A small image VQ-VAE, trained from scratch: 8600 steps.
Rows from block 12 of the encoder of a small image VQ-VAE, named by matrix and row number. Rows with one number belong to one neuron. Each number is 128 + 24 x the weight over its row's rms, rounded and kept within 0 to 255. All counts start at 0.
After each neuron's rows are labels from the 100 images, of 14848, where the neuron reaches its highest value: "patch colour" is the nearest of a few named colours to the mean colour under the peak. Only what is clearly more common there than usual is listed. The data: telescope images of galaxies (Galaxy Zoo DECaLS).
# fc1: MLP up (encoder.blocks.12.mlp.fc1.weight, 1280x320), inputs 0-159
# fc2: MLP down (encoder.blocks.12.mlp.fc2.weight, 320x1280, transposed), outputs 0-159

fc1.294 [145 164 177 149 137 128 153 105  98 115 122 128 140  99  95 192 146 142 125 131 162 152 129 137 104 132 103 112 111 142 138 145 126 109  99 140 158  53 126 162 143 124 131 143 196 103 145 140 125 136  98 132 157 121 133 181 109 170 150 145 129 120 137 120 179 115 136 137 138 122 162 109 124 117 124 141  90 121  83 145 113 103  91 176  80 131 132  95 120 147 128 115 123  92 133 108 112  96 124 134 107 136 116 107 134  97  80 105 120 144 130 143 117 115 153 159 127 133 133 114 139 131 139 168 117 117 128 119 128 128 111  92 141 161 101 106 125 113 113 123 167 130 136  89  92 139 132  81 152 157 171 144 133 163 109 146  80 126 104 140]
fc2.294 [162 145 150  93 150 131 169 124 153 130 148 137 131 129 125 126 126 143 102 167 107  97 136 135 140 124 128 125  87 180 129 101 161  91 146 101  61 124  93 167 142 147 124 143 130 125 134 133 116  99 135 195 115 158  81 131 114 121  85 117 144 141 118 129 192 119 163 104 127 162 132 118 179 183 133 154 105 119 147 126 130 111 107 132 117 116 148 130 143 140 124 116 117 110  87 124 162 106  79 127 121 137 135 134 112 129 125 151 116 132 111 128 152 192  70 142 137  99 112 142 108 131 153 135 124 126 138  95 158 118 117 139 137 102 123  97 152 139 128 137 139 100  99 120  92  87 121 139 137 136 171 150 104 121  82 131 140 130 107 148]
patch colour: grey

fc1.669 [121 102 125 138 143 122  81  80 115  73 135 101 133 119 133 107  90 120 158 113 126 115 109 160 124 116 169  91 130 142  98 132  83 115 101 128 162 130 173 103 138 169 144  88 123 102 141 160 118 146 133 127 144 132 162 130 148 125 126 108 146 131 106 151 156 116 134 125 136 126 130 146 100  96 128  84 144  99 136 103 106 113 130 130 130 138 159 130 158 111 134 121 133 101 127 120 128 132 112 165 167 152 125 117 168 184  56 138 164 136 114 130 164 121 113 150 141 116 121 131 149 100 113 114 109 116 131 116 133 127 159  93 120 197 162 129 122 141 129 160 128 111 139 128 117 132 127 139 131 124 168 134 102 105 111 125 123 141 112  96]
fc2.669 [124 142 139 168 117 157  98 121 121  78 158 125  57 110 141 136 187 100  72 123 135 111 130 142 144 120 125 232 133 102 136 166 158 109 121 157 108 149 124 132 138 135 135 146 114 166  68 139 130 126 142 118 115 152 144 125  87 116 142 117 116 131 100 145 138 122 128 137 127 142 122 153 144 116 135 157 104 155 137 138 100 131 115 174 119 135 158 133 191 158 150 112 150 160 101 120 146 122 127  33 150 126 152 115 157 114 138 112  68 113 138 106 134 122 136 120  99 113 107  95 101 116 115 105 130 118 139 119 100 113 122 120 116 190 165 109 110 145 138 141 109 135 105 160 161 109 152 123  95 121 117 107 104 136 134 126 114 117 132 112]
patch colour: brown

fc1.208 [144 120 115 121 133 132 139 167 109 131 107 114 143  91 147 113 124 166  83 148 125 115 120 127 133 119 123  77  51 111  75 131 116 145 163 145 103 100 150 163 186 121 133 109 140 135 118 135 143 106  76 148 132  66  90  88 128 191 130 128 142 152 119 101  98 128 181 132  81 159 115 124 123 105 142 136 106 123 128 122 121 121 149 134 119 142 124  85 128 153 117 108 119 158 127 111 143 153 153 148 128  68 151 143 154 126 132 151 140 158 112 142 131 145 144 156 131 127  96 163 150 142 131 175 120 151 131 131 114 111 126 128 137 153 127  93 121 126 122 194 119 134 150 113 105 138 125 107 103 160  97 129 109 110 122 134 124 217 143 129]
fc2.208 [ 94 133 136 108 148 111 122 125  99 141 136 158 150 143 127 166 130  90 136 145 133 147 124 162 100 152 118 144 172 175 124 122 152 148 119 158  97 149 110 132 138 117 101 143 132 112 159 176 111 163 122 130 139  74 118 143 114 179 140 135 123 168 129 167 113 118 136  99 137  93 141 134 128 144 104 132 111 147 161 145 149 150 108 134 123 153 117 137  86 116 143 122  95 148 113 147  92 109 131 102 134 125  76  92 126 101 118 104 145 138 111 121 120  85 139 123 156  93 108 128 125 168 105 137 165 111 197 106 123 149 157 104 135 129 147 147  94 175 117 145 124 109  97 121 160 122 168 126 150 144 158 175  97 121  93  78 174 142 147 154]
patch colour: pink; grey

fc1.281 [159 138 143 152 134 138 132  81 115 124  98 137 103 146 149  86 119 142 139 173 146 157 124 124 130 106 144 137 157 148 145 160 104  96 103 100 175 118 103 158 173 180 130 126 122  72 122 141 137 149 120 157  97 113 141 119 142 140 146 148 102 100 149  89 120 125 130 104 126 116 174 126 164 128 106 112 125 140 142 169  97 118 137 107 131 148  88  87  98 167  71 126  98 127 125 137 141 140 163 100 124 127 104 137 176 106 111 113 124 125 141 170 105 128 103 151 112 129  92 129 152  94 152 110 115 113 163  73 102 146 134  99 130 122 152 132 145 119 153 183  96 106 151 150 140 116 180 149 162 123  97 137 171 140 172 120  94 143 157 119]
fc2.281 [102 133 139 125 128 158 107 122 147 149 102 144 113 155 153 144 149 122 145 155 140 129 109 113 168 150 134 127 162 137 119 129 131 134 142 166 158 175 131 136 157 123 161 135 159 163 155  75 143 128 132 126 124 115 165 125 147 150 142  65 107 130 119 215 109 141 113 126 105 124 152  66  99 102 103  80 113 137 162 108 107  89  82 133  89 142 166 135 124 128 157  86 206 126 148 105 151 161  95 109 135 100 161  89 137 121 135 148 114  79 104 145 147 153 166 150 120 121 130 102 127 102 128 115 101 161 174 152 144 155 101 123 157 138 122 146 123 107 114 147 146 114 154 111 131 133 138 109 127 103 124 136 117 144 147 134 147  92 131 127]
patch colour: grey

fc1.22 [107 115 110 156 138 119  88 137  91 170 114 114 157 120 115 100 115 117 100 143 129 107  82  97 168 139 103 132 146 121 137 149  54 111 166 116 175 153 145 120 156 102 175 142 170 111 124 157 171 114  84 158 148 131 157 112 151 118 119 154  98 106 181 131 151  91 138 101 116 123 118 132 153 116 116 153 118  92 126 109 106 105 147 104 135 137 155 148 117 150 125 113 142 158 132 130 136 138 139 179 108 130  98 119 129 166  62 132 110 150 134 115  76 147 142 133 132 136 136 116 126  96 133 127 144 140 124  94 132 121 127 110 136 123 105 113 177 123 133 130 130 131 126  99 105 127  95 153 147 137 159 143 122 121 119 163 113 165 125  98]
fc2.22 [ 97 105 156 109 149 163 117 116 129 141 123 115 164 167 132 110 102 121 128 154 137 127 129  96 115 158 106 144 151 135 125 159  85 134 162  94 129 106  90 107 132 112 109 106 155 118 136 123  49 126 129 136 160 114 107 133 176 147 122 119 111  80 122 131 154 145 144  98 124 131 137 126 166 144 142 122 127 138 127 108 155 146 128  99 110 122 135  91  92 134 122 121 128 133 173 142 117 142 136 170 118 137  93 137 172 125 142 130 128 133  92 148 123 113 163 145 106  86 144 124 114  89 134 141 137 141 123 113 140  98 111 117 143 142 128 123  94 114 191 151 105 128 110  98 142 173 150 160 130 114 124 130 111 132 120 138 146 107 135 101]
patch colour: brown

fc1.246 [ 99 123 123 116 154 146 171 140 177 169 121 164 107  82 132 158 124 107 132 161 182 111 110 136 129 119  70  89 139 105 140 142 114 107 150 106 142 131 121 149 153 174 132 130 124 124 154 103 128 100 134 114 133  87 133 125 146  65 142 121 185 116 124 132  97  95 121 156  78 114 137  97 117 117 153 138 177  93 108 127  90 121 159 128 100  91 146 128 111 110 123 126 131 111 113 156  99 157 111 117 135 119 144 142 128 111 168 150 122 109 104 132  79 163 105 129 143 115 144  99 122 163 123 174 101 153 141 113 149 136 126 115  99 122 139 124 137 152 126 140 104 153 121 149 120 106 111 143 147 133  91 136  98 126 121 157 101 111 163 126]
fc2.246 [115 148 180 102 142 144  99 138 129 131 180 146  98 124 119  87 154 148 113 108 103 111 112 118 102 114 174 160 127 128 109 161  98 142 123 145 126 111 117 111 161 132 119 154 104 109 163  65 116 128 151 131 139 136 128 168 165  83 126 159 109 134 107 131 160 123 134 101 140 106 112 144 144 156 156 141 126 148 121 157 148 141 147 137 145 126 123  98 112 157 115 153 108  77 108 125 168 101 177 146 118 113 109 133 155 153 127 109 112 148 139 111 131 168 153 116 127 140 125 110 135 152 121 161 166 129 126  80 104 148 109 153 146  82 144 100 110 175 134 144 131 138 142 197 106 120 181 142 125 136 111  89 136 113 143 107 143 119 117 138]
patch colour: brown

fc1.747 [137 138 119 126 120 155 147 145 102  98 139 128 126 111 122  99  87 136 148 110 140  92 104 124 141 129 149 119 112 132  92 130 122 100 161 116 144 165 158 107 100 113 138 100 108 146 120 137  89 115 115 153 157 164 154 154 120 100 131 137 132 117 132 159 146 134 107 144 100 194  66 167 113 127 153 148 109 144 133 128 109  81 109 146 111 148 148 115 171 150 158 116 174 139 156 127 113 124  96  54 152 109 180 132 137 113 124 152 139 127 140 146 126 103 160 121 154 121 119 153 147 142 132 135 111 136 162 103 111  40 132 113  92 106 126 151 124 111 125 143 151 127 160 132 113  91 135 106 166 136 104 168 123 127 125 176 110 152 125 159]
fc2.747 [ 90 178 116 112 121 102 146 110 126 128 175 129 141  82 110  93 135 107 111 114 128 121 121 109 153 128 161 132 111  51 121 119 161 140 127 174 104 118 152 160 118 132 135 176 116 135 146 140 125 147 134 122 159  79 111 153 128 123 128 109 121 127 106 129  98 115 141  90 129 108  99 136 117 136 152 121 151 132 160 118 118 139 107 166 107 136 156 147 121 131 154 134 134 165 170 118 156 121 138 149 117 150 144 148 136 172  63 116  88 120 122 116 123 158 148 136 147 128  81 138 173 180  98 158 134 127  67 121 110  87 149  93 132 120 142 138 151 160 104 117 118 146 126 127 122 131 154 133 144 125  99 172 118  84 109 122 189 131 158 165]
patch colour: grey

fc1.295 [117 120 155 139 120  95  95  99 115 123 162 117 133  98 156 153 135 119 134 140 142 146 129 113 108 133 133 118 137 139 124 147 179 144 168 118 119 116 100 101 127 122 163 137 144 107 152 116 172 107 177 155 139 151 125  95 144 148 167 113 147 135 155 143 145 104  87 125 174 125 114 105 144 106 137 145 134 115 115  97 143 168 158 140  99 164 163 106 122 112 127  78 130 130 118 156 150 131 120  71 131 159 121 155 148 181 118 132 120 166 133 126  88 137 131 111 130 148 152 132 104 117 152 133 104 144  64 113 158 166 145  68 112 110  79 146 114 125  97  78 136 119 122 105 111 157 137 112 113  91 106 105 112 172 144 117 125  92  95  83]
fc2.295 [133 111 137 132 121 151 131  58 110 116 128 133 155  97 144 101 161 123  84 126 161  97 140 113 164 113 132 118 174 152 123  70 102 154  96 147 117 148 159 114 131 117  91 145  98 150 130 144 127 114 141 151 158 168 135 133 153 145 165 111 135  96 151 105 113 112  95 121 136 101 119 137  90 103 148 140 114 129 102 126 111 116 139 114 112 123 178 145 153 111 146 161 134 120 127 119 117 203 145  75 119 126 155 123 152  82 135 140 147 154 132 131 153 137 112 123 108 125 152 134 117 135 141 155 140 121 120 133 142  96 131 113 118 113 104 153 110 129 146 178 126 138 113 171 120 190 150  79 122 146 108 175 111 126 110 135 105 130 119 136]
patch colour: brown

fc1.15 [131 115 125  97 129 131  76 149 127  99 118 143 160 132 102 134 123 134 119  94 137 145 137 159 155  97 130 100 135  95 117 123  77 107  99 135 132 125 132 101 115 154 128  97  94 116 116 110 101 143 136 183 127  66  88 119 150 135 124 145 137 131 115 127 156 158 146 109 119 153 129 172 142 159  47 161 133 137 125 129 120 149 145 142 135 118 159 110 123 155 116 124 111 159 113 104 100  74 201 133 115 161 113 121  92 153  96 156 111 145 134  91 132 129 135  83 126 134 154 111 107 139 128 134 146 104 152  89 121 116  99  76 104 143 137 103 131 111 135 124 135 156 116 111  89 106 153  91 109 127 131 118 151 100 108 138 127 132 109  94]
fc2.15 [167  98 140 115 175 154 120 128  69 172 132 120 145 130 146 126 139 158 142 124 132 166 121 119 146 137 113 129 113  61 155 154 157 173 122 150 114 112 107 137 109 151 125  81 125 147 142 112 122 173 118 120  97 107 163 114 142 142 144 133 108 141 157 157 159  97 129 120 157  96  91 142 119 137  96 142 132 124  91 134 153 160 145 125 155 150 126 197 133 147 130 151 100 122 165  80  93 134 116 141 104 129  77 125  98 152 164 130 124 157  80 116 110 152 167 140 107 103 116 115 127 141 144 135 125 115 161 143 136  98 131  93 133 126 125  94 150 127 115 144 115 111 112  94 141 116 113 140 163 122 143 131 135 133 118 122 121 181 111 177]
patch colour: grey; brown

fc1.335 [146 124 133 170 126 135 124 162 116  63 154 105 126 106 151  77  83 116  88 118 155 157 129 151 127 142 117 140 171  95  86 158 205 134 199 102 123 180 120 138 164 126 142 151 118  87 139  88 170  93 115 153 112 134 148  69 143 175 127 144 103 142 116 143 175 146 123 112  98  81 118 141 108 126 110 133 142 122  99 154 101 108  77 135 128 156 116 143 138 117 135 109 150 102 167 118 110  76 106 124 144  90  87 148 115 168  95 147  97 111 122 134 162 116 159 143 132 138 141 114 102 140  96 117 162 121 101  82 112  98 139 156 163 140 100 140 121 133 103 116 163 109 137 131 122 125 148 121 125 141 130 131 147 153 121 149 164 163 117 124]
fc2.335 [137  86 154 130 106 150 175 140  92 102 128 133 114 117 109 104  91 122 138 128 126 157 116 151 109 180 106 130 134 123 123 138 129 180 160 140 126 116 118 174 103 127 119 109  86 146  94 155 137 163 144 140 122 128 141 164 110 150 149 113  91 139 101 143 131 147 134 157 150 107 121 158 148 145 135 147 116 129 149 207 100 112 167 137 100 128 139  89 137 130 126 101 115 112 119 164 114 116 119 146 180 161  94 140 123  99 131 140 101 117 121 137 133 165 136 143 138 145 137 154 162 136 131 118 134 116 178 113 130 152 202 139 142 135 160  76 106 142 132  90 124 128 154 122  99 155 123 166 109 152 123 142 138 117 128 111 152 189 191 143]
patch colour: brown; grey

fc1.229 [150  98 121 111 118  86 161 112  91 126 164 148 123 101 108 110 170  88 188 108 126 118 140 174 191  70 195 136 141 149 140 140 105 149 168 121 142 171 133 134 113 141 134 143 114 141 135 130 155 120  98 134 121 127 108 127 123 159 124 123 138 167 102 137 146 120  95 126 163 118 128 138  89 126 139 169 138 124 131 136 138 107 134 130 114 148 136 157  91 119 100 125 140 159 124 100  99 155 119 118 141 154 123 141 117 100 113 171 180 183 134 133 132 134 149 158 118 123 121 133 167 129 105 140 161 124 168 119 102 136 130 126 141 141 133 117 125 125  70 128  89 181 122 147 162 101 113 102 115 149 119 143 110 140 103 100  79 136 145 123]
fc2.229 [ 75  94 125 116 116 125 103 130 135 148  86  67 132  78 141 128 118  89 147 151  98  92 148  94  98 150 121 164  96 104 132 186 158 122 108 104 154 141 124  99 137 146 117 124 130 141  71 174 119 115 135 145 148  99  91 120 141 121  79 127 125 145 145 144 149 100  67 128 126 154  77 111 117 101  99 150 126 122 131 170 131 116 121 117 135 121 144 114 149 164 135 135 190  83 154 145 126 131 153 123 104 119 132 114 121 135 143 144 144 125 112 123 102 125 108 153 124 137 105  95 155 111 152  81 123 118 114 148 136 132 121 155 107 155 188 182 120 149 172 101  85 128 119 125 139 118 115 130 158 160 138 105 153 128 151  96 145 127 143  85]
patch colour: brown

fc1.270 [147 118 121 168 123  84 114 172 116 115 122 141 118  59 137 163 126 116 105 128 154 129 151  87 153 146  72 142 144 136  85  99 150 110 155 119 109 102 122 172 158  94 158 150  90 128 151 130 117  99 104 105 114 105 133 124 107 183 144 150 123 133 100 135  67 120 161  95  93  59 162  91 151 120 137 116 154 144 116 134 103 107 170 145 114 110 106 129  95 131 148  88 104 107 124 138  79 143  96 110 124 148 114 136 166 142 135 103 103 117 106  88 136 130 180 154 110 111  99 123 141 127 100 104 148 155 146 129 109 110 141 143 166 172 131 178 140 131 136 107 140 131 198 119 150 115 114 139 134 120 125 155 169 142 120 158 104 100 118 134]
fc2.270 [117 123 129 117 149 103 157 190 151 113 112 107 149 165 150 128 139 151 177 151 115  97 102 134 132 152 124 119 128 120 125 119 129 134 164 157 135 141  88 147 151 129 167 167 144 149 107 122  90 144  95 128 101 105 152 112 104 123 161 156  99 163 121  97 161 153 135 135  95  93 153 162 168 124 114 115 117 112 121 157 187 119 114 181 133 162 130  90  99 165 122  90 122 113 171 110 102  87 145 159 113 135 144 112 127 103 116 111 106 132  86  85 131 113 120 112 140 116 110 137 134 130 131 127 126 133 115 119 156 134 172 131 100 174 135 128 163 120 156 147 138  80 115 145 134  70  65 139 164 102 150  94 103 135 158 116 110 143 131 108]
patch colour: brown

fc1.60 [133 128 127 124 142 174 139  50 157 111 101 140 109 107 151 144 100  89  95 126 118 133  85 117  93 128 174 117 186 125  97 129  97  71  89 121 104 153 130 135 118 138 130 100 157 116 134 137 135 131 122 123 177 126 126 128 130 164 135 142 129 136 164  73  71 119 130 139  83 183 110 170 170 115 129 106 123 145 102 132 128 112 142  75 155 115 128 129 123 113 130 117 125 113 104 152  70 141 120 159 110 165 127 142 155 136 165 138 117 150  85 121 155  81 124 166 122 152 118 145 124 136 131 186  92 169 134 106 120 170 126 136 107 154 158 110 107 131 131 128 121 146 108 149 125 176 108 116  91 113 102 121 148 104 164 122 113 112  96 109]
fc2.60 [135 142 126 144 152  61 171 139  90 136 145 111  70  95 110 110 107 162 144 154 130 139 151 143 185 146  96 143 101 148 121 122 100 105 138 112 101 162 130 125 107 123 147 112  96  93 109 139 137 103 103 167 134 151 125 161 194 144 155 101 146 150 115 157 152 118 107 136 140 106 122  96 122 117 129 125 100 134 140  86 181 156 107 119 127 131 145 126  73  93 139 107 134 129 116 115 143 156 133 154 133 139 132 145 147 103 132 162 100 120 123 134 150 105 126 125  97 110 159 131 108 105 105 144 141 149 167 146 112 117 119 123 157 102 179 124  97 103  78 129 124 131 109 111 118 128  70 171 130 140  93 138  64 148 133 129 118 114 120 133]
patch colour: brown

fc1.76 [154 160 127 154 145 116 130 138 105 103 105 106 147 142 158 101  91 111 143 116 102  86 134 154 118  87 138 107 118 152 109 131 125  69 113 105 150  92 127  96 111 119 115  76 146 157 134 118 123 102 140 155 126 123  98 140 169 166 110 128 156 181 107 122 118 130 119 118 130 157 147 139  87 125 157 161 156 152 144 117 138 108 128 119 117  92 134 164 121 119 103 128 148 136 163 169 159 128 141 121 113 134 135 119 109 115 143 123 120 163 139 178 165 134 115 122 106 138 132 142 113 112 162 115 100 152 144 164  92 163 140 122 156 116 138 120 125 117 139 146  89 127 123 121 126 133 156 153 141 124  91 130 100 138 143 136 149 118 111 139]
fc2.76 [113 117 144 131 110 145 106 136  69  92 156  95 198 149 135 167 141 137 120 135  78 119 157 116 131 126 112 134  88 137 162 127 107 117 145 160 135  98 119 119 120 137  94 138 120 120 120 114 139 116 188 131 165  94 121 136 147 126  98 123 158 129  95 158 149 148 111 119 162 135 149  55  93 104 119 129 120 106 105 155 128 135 138 128 138  57 168 116 120 159 127 115 130 156 123 131 109 166 138 139  93 147 136 130 161  95 103  90 143 106 132 140 139 147 134 106  88 148 115 110 137 132 131 130 101 162 129 166 100  96 136 115 166  94 115 109 104 147 120 152 165 162 145 135 156 100 162 112 117 144 100 137 123 158 182 117 134 124  96 114]
patch colour: brown

fc1.629 [ 93 170 102 133 157 136 114 117 158 156 119 117 121 107 125  81 134 135 124 145 133 150 117  80 105 154 122  96 136 176 125 132 130 120 115 128 151 144 128 118 135 121 142 159 150 124 185 110 152  99 149 113 121 134 136 109 162 117 113 121  95  91 148 132  84 124 169  71 110 140 108  90 140 152 180 114 134 130 143 111 129 107 120 119 137 192 141 104 126 122 153  74 132 102 152 131  83 152 150 155  83 182 155 167 157 116 112  85 128 139 132 159 135 124 113 172 147 123 121 119  99 155 138 153 112 116 147 134 161 149 153 111 153 182 138 119  80 115 116 144 119 124 143  95 111 156 136 144 119 104 150 144 153 144 119 161 124 117  92 167]
fc2.629 [ 87 136  96  61  76 122 135 109 183 157 141  91 122 123 105 102  80 164 127 116 141 158 132 123  98 147 111 166 123 121  97 103 134 112 135 132 130 115  97 131 135 142 132 130  97 120 136 137 107 151 114  86 163  77 129 136 167 125 148 136 125 122 172 118 155 127 162 112 137 104  97 107 144 114 169 109  83 110 113 153 150  99 146 127 124 163 156 100 101 130 156 120 138 102 165  97 102 127 122 176 128 107 137  96 133 111 146  86 137 111  89 144 113 115 163 102  94 134 186 149 164 128 127 128 115 115 123 149 136 145 111  89 130 154 148 127 153 122 135 131 127 178 143 133 146 132 137 159 114  96  89 149 100 134 123 102 113 157 108 127]
patch colour: brown

fc1.715 [115 110 129 119 119 114 113 104 112 162 135 136 110 118 143 137 116 110 126 116 145  90  95 119 129  95  86 103 129 146 103 105 139 106 101 144 139 149 132 170 136 137 139 131 123 142 139 114 140 135 141 141 105 143 130 149 109 127 112 109 123 159 149 114 112 135 101 175 166 160 115 180 131 121  92 147 126 179 107 140 128 134 140 128 114 144 118 160 142 133  92 137 144 149 130 121 110 222 149 106 106  64 147 102 122 129 136 136 118 129 138 142 170 131 136 114 148 137 158 163  91 174 111 173 176 123 155  85 119 116 161 150 146 123 115  88 148 131  99  98 140 152 115 125 158 130 103 137 121 110 156 133 136 132 104 131 126 176 129 136]
fc2.715 [130 118 153 141  82 127 141 128 103  88 109 128 113 135 128 143 113  97 124 146 138 153 140  88 129 107 113 143 213 123 123 115 149  91 129  97 136  86 111 100 125 144 144 126 117 118  69 137 143 167 121 140  95 103 113 144 146 151 113 110 109 139 121 133  73  84 133  69 136 127 101 111  89 127  92 137 144 179 124 108 131 109 121 151 143 108 137 149 124 128 146 117 111 114 114 157 110 118 176 133 126 101  99 131 150 111 150 133 134 128  95 104 129 105  97 161 136 119 149 117 131 158 103 142 128 179 160 122 151 111 136 106 132 134 147 128 161 140  78  94 121 154 115 127 143 133 145 136 156 124 165 119 157 132 140 125 134  24 118 122]
patch colour: pink; grey

fc1.19 [129 117  90 175 167 193 109 129 154 133 128 166 116 125 122 153 157 105 107 119 128 130 146  96 127 132 118 103 140 131 125 155 172 133  88 130 131 133 153 103 150 135 143 132 137 182 143  93 197 118 154 117  74 120 107 137 128 144 139 124 122 126 128  97 142 126 150 101 171  96 100 118 159 122 154 143 125 151 122 116 155 115 130 143 114  87  62 119  63 121 133 135 112 128 144 164  84 127  83 118 147 121 134 150 162 108 119 163 122 116 146 141 134 131 147 159 133 121 100 126 120 127  96 131 172 162 150 161 113 111 103 112 136 139 150 138 142 150 132 133 122  77 144 113 117 122  91 168 137 132 121  84 120 133 103 156 182 121 173 109]
fc2.19 [145 146 122 144 101 115 118 119  85 139 124 107  90 129 156 100 138 141 129 119 119 107 145  97 108 104  97 130 163 132 119 124  98 142 112 114 155 137 182 105 119 130  96 130 127 109 119 125 114 133 142 127 173 176 113 135 140 123 156 134 126 115 141 119 143 106  97 115 124 101  64 133 122 121 132 142 157 133 108  86 149  75 134 118  93 109  95  92 167 131 154 118 131 122 146 104 102 110 152 140 125  80 100 141 146 149 114  95 148 156 146 131 135 117 138  93 135 138 135 136 132 146  80 159 134 133 128 155 212 144 114 105 145 156 181 162 104 111 121 116 176  89 123 132 109 156 162 153 117 169 152 114 130 109 110 133 111 125  84 125]
patch colour: brown