config.toml
encoder_arch = "convnext"
nesterov = true
weight_decay = 0.06
Rows from block 5 of the decoder of a small image VQ-VAE, named by matrix and row number. Rows with one number belong to one channel. Each number is 128 + 32 x the weight over its row's rms, rounded and kept within 0 to 255. All counts start at 0. Numbers have three digits each.
After each channel's rows are labels from the 100 images, of 14848, where the channel reaches its highest value: "top examples" is what is common among them. Only what is clearly more common there than usual is listed. The data: telescope images of galaxies (Galaxy Zoo DECaLS). In brackets: how many of the 100.
# convs0: first 3x3 conv (decoder.decb.1.1.convs.0.weight, 64x64x3x3, each kernel summed), inputs 0-63
# convs1: second 3x3 conv (decoder.decb.1.1.convs.1.weight, 64x64x3x3, transposed, each kernel summed), outputs 0-63

convs0.61:147131171062099198111152149116133050167145094111158123097134152156090094134139153179069114087070138159122155092147143108128092141109137106154058093125190141067141124118161143134151103132112146
convs1.61:084089115190142047154092121122177191111112141094066122098167090146141174113146097106185118121142166107115146056142152155102157142084148107126157168098089132179112108152124116126140123131124078
top examples: roundness: round (46)

convs0.14:152128120159122120153105082135140128115181109121085144212106119123117122136096122108185150101147114099094142200089101033096122187146165151136152182144112119167094153162083088122109083132137149
convs1.14:138150167137120145096160110122174157078099176103139160081085110140138137159200158138083074132090130140189138129122132182127174102062128143149155091147126167120212125095154125089121167100148118
top examples: shape: featured or disk (64); edge-on disk: no (62); bulge size: moderate (27)

convs0.7:153123087144107127077113094097096125119235119141161103156100101142143099102080152123156170125112164075128184222123153107073124144130126145150148127124144068097147132160123129114093108117152074
convs1.7:133157073110138189086123150133172083111037116106140109125108168117182147123196081148138060123133116166123121125139196142158128139169115145106095100118123158171115149063155153091121163136133138
top examples: shape: featured or disk (60); edge-on disk: no (59); spiral arms: yes (54)

convs0.40:152138120160113099138074062143147119171069158203130187179055122148178097146129132118162156142142132150166080167111095141129137120098139140162156147155116093199178115118113126127094166116100120
convs1.40:113097119141139101166186165122109136036171056048179133114180157118147178170161161115132154115137147086138131092115167107123122129163121080127126130109152183078144135179123118140112109141155132
top examples: roundness: round (54)

convs0.4:122195133099126159076075153143172161102165099109165045181126067119078167096158177118150136148114176101097148135110110088149099142140124133125146131142106121169162155154117149109095131149201151
convs1.4:123071191147128153139140086094123106180088165102166139040114125148162083154129085153128125148105078195122127176110114129131186121076115133148081138141178125105135095098160158132160174108154131
top examples: spiral arms: yes (40)

convs0.23:124152118171138083130123147146130178255125194134150127102102123156156144120112134109105143143180126139183090127081059124146137092122133122164090147125151153097147131064150125119105151105132106
convs1.23:206150151147150144149057149065113167108112098151140152206105133140128122155137148105172124174160061133130164142162181128099122200118089141133165112101062103155144123140116160152141152145134123
top examples: roundness: round (68)

convs0.34:144125150108148105066123157065113164109101146161155100050141125111089114100140173145147115161131088091130153110178178140148127071112112087154123109099127116087091077104144162207181163093121117
convs1.34:105107157126076112192137163151127123147163076117075159085118126187106114137134059062082190108116137158138100176142128068093142076073087118135142154102132145130153116159091133121142108149114172
top examples: shape: featured or disk (62); edge-on disk: no (58); spiral arms: yes (43)

convs0.32:115113147093145119078118141089078091048171138123100159079154152130131146093105174179147138142069132102092131058144158144131131097128115094112084065117087121114090154099107104191162160099112142
convs1.32:129147129081094164138163154156128126152131112106131144088060119110129130142116076111077145136135187216137099227110102125115158093093091101123110156132169175132155108139134148094173126157121190
top examples: edge-on disk: no (53)

convs0.42:110138157079095105145175174112154124075073124126131096154113107125125104129151111126155143086121101147103173078235180125139196101108103144059130125177147099130142136092149116144151102072123114
convs1.42:160087118144127139077154099166160129173168129088080108131142147153097160140075154134136122109104213153123066182100110098142073105121192137190157107114123134154105093141155126136149140180183140
top examples: bar: no (31)

convs0.15:123111144158121114159167108107183168160099106140107162150147148143150190174173125118110151120044155149112030150113135130115113117129122140126172147146081175154119153201089169149134168173145128
convs1.15:166120162099135110130076151167098110075186110131164144169073139166134102060113159098153163097155133099153180153113092100141144152122182176110147125105140105139167075059152067106133120138137159
top examples: roundness: round (48)

convs0.10:141159123075155168097151197156163108180095138129136097123080082130056085119128138118160095125166108110085141141176152163118107115111122158141131116119146092048143191182140107146153101074121156
convs1.10:116091069151118092180153089096125130215117145159083095131142126110148178153142137137125160102114106130105154095100160152138053184140143146137112137131053155162087139053082155106127129146137108
top examples: shape: featured or disk (71); edge-on disk: no (59); bulge size: small (31)

convs0.9:095130147139070144142135129113112074211100157107070168074126153121143134156151148115149158135067168147134208140168158111125152113157096106109098083144115172119177134149133068151088167111095131
convs1.9:166095135115129116109113100163149165072139065125125116169091063173091112092062121122125125130213100121163110142142157139140159151105164131140166132090132112199125094128071150140141061151160137
top examples: roundness: round (64)

convs0.8:123118167114068146080115158139137149060160124106136055129161137124085060095157129148118105191105109169122206151213132100150117108096109101108134151118151089128108100139163142129181127141138146
convs1.8:162139166092134098176164158099152115149163139159071106100127153141073168149140115079138213147152092119146048105083160095137126125087171143140157124119124146146089074127063128113169097139131140
top examples: shape: featured or disk (65); edge-on disk: no (59); bulge size: small (28)

convs0.13:155165103122127108149117168132172092103114149147152146145063166140097169137149140101128115096158174150119030080128087124126113109120160154153192157107148139131193211116107098130115178123152093
convs1.13:091095151172090170128146109134057165150120127144184119116124063113151095166110175173165113125118104086105164154198124156128108156148100144103043151168117156165086099137132168156115149147117157
top examples: roundness: round (41)

convs0.47:192100142158121085123097146166126142160137139122131161118077143146152178135113128135068110168190113144183111167073135130142183112130130113096157167123122167085108116149109070116173112126102029
convs1.47:037162124068108226152137134067119100168144132129197119116147095094146085073146138133137169136129111123095166123143126114123085138110204123127136102148118146144158111098134169126087112147120158
top examples: roundness: cigar-shaped (42)

convs0.59:133178139127142128115079131116131095142177104175141055110122109176081143098171157113121150088137112160123074073142136206165130087074116144159122107131097105181178169137143157098143098122137069
convs1.59:117110087155136175130209139113108140159095157125191112128121127077134137173109132124104097173099151117121152172078104053132109129176153125122127093147177166046079146145134134171107082118133162
top examples: roundness: round (47)

convs0.33:129161152092105129090073147109128084101145113127099068125119091139053120106124156190068101121154124129068145064152130118120123096125118069141160142103156128056122168137126110146200091121090136
convs1.33:151049165139126110163144148117090185141126092176085156094168145159156103138147070097142186167068097168127085143128173123100105135108168133136127112124085181156101060119112139108107150165121107
top examples: edge-on disk: no (52); spiral arms: yes (42)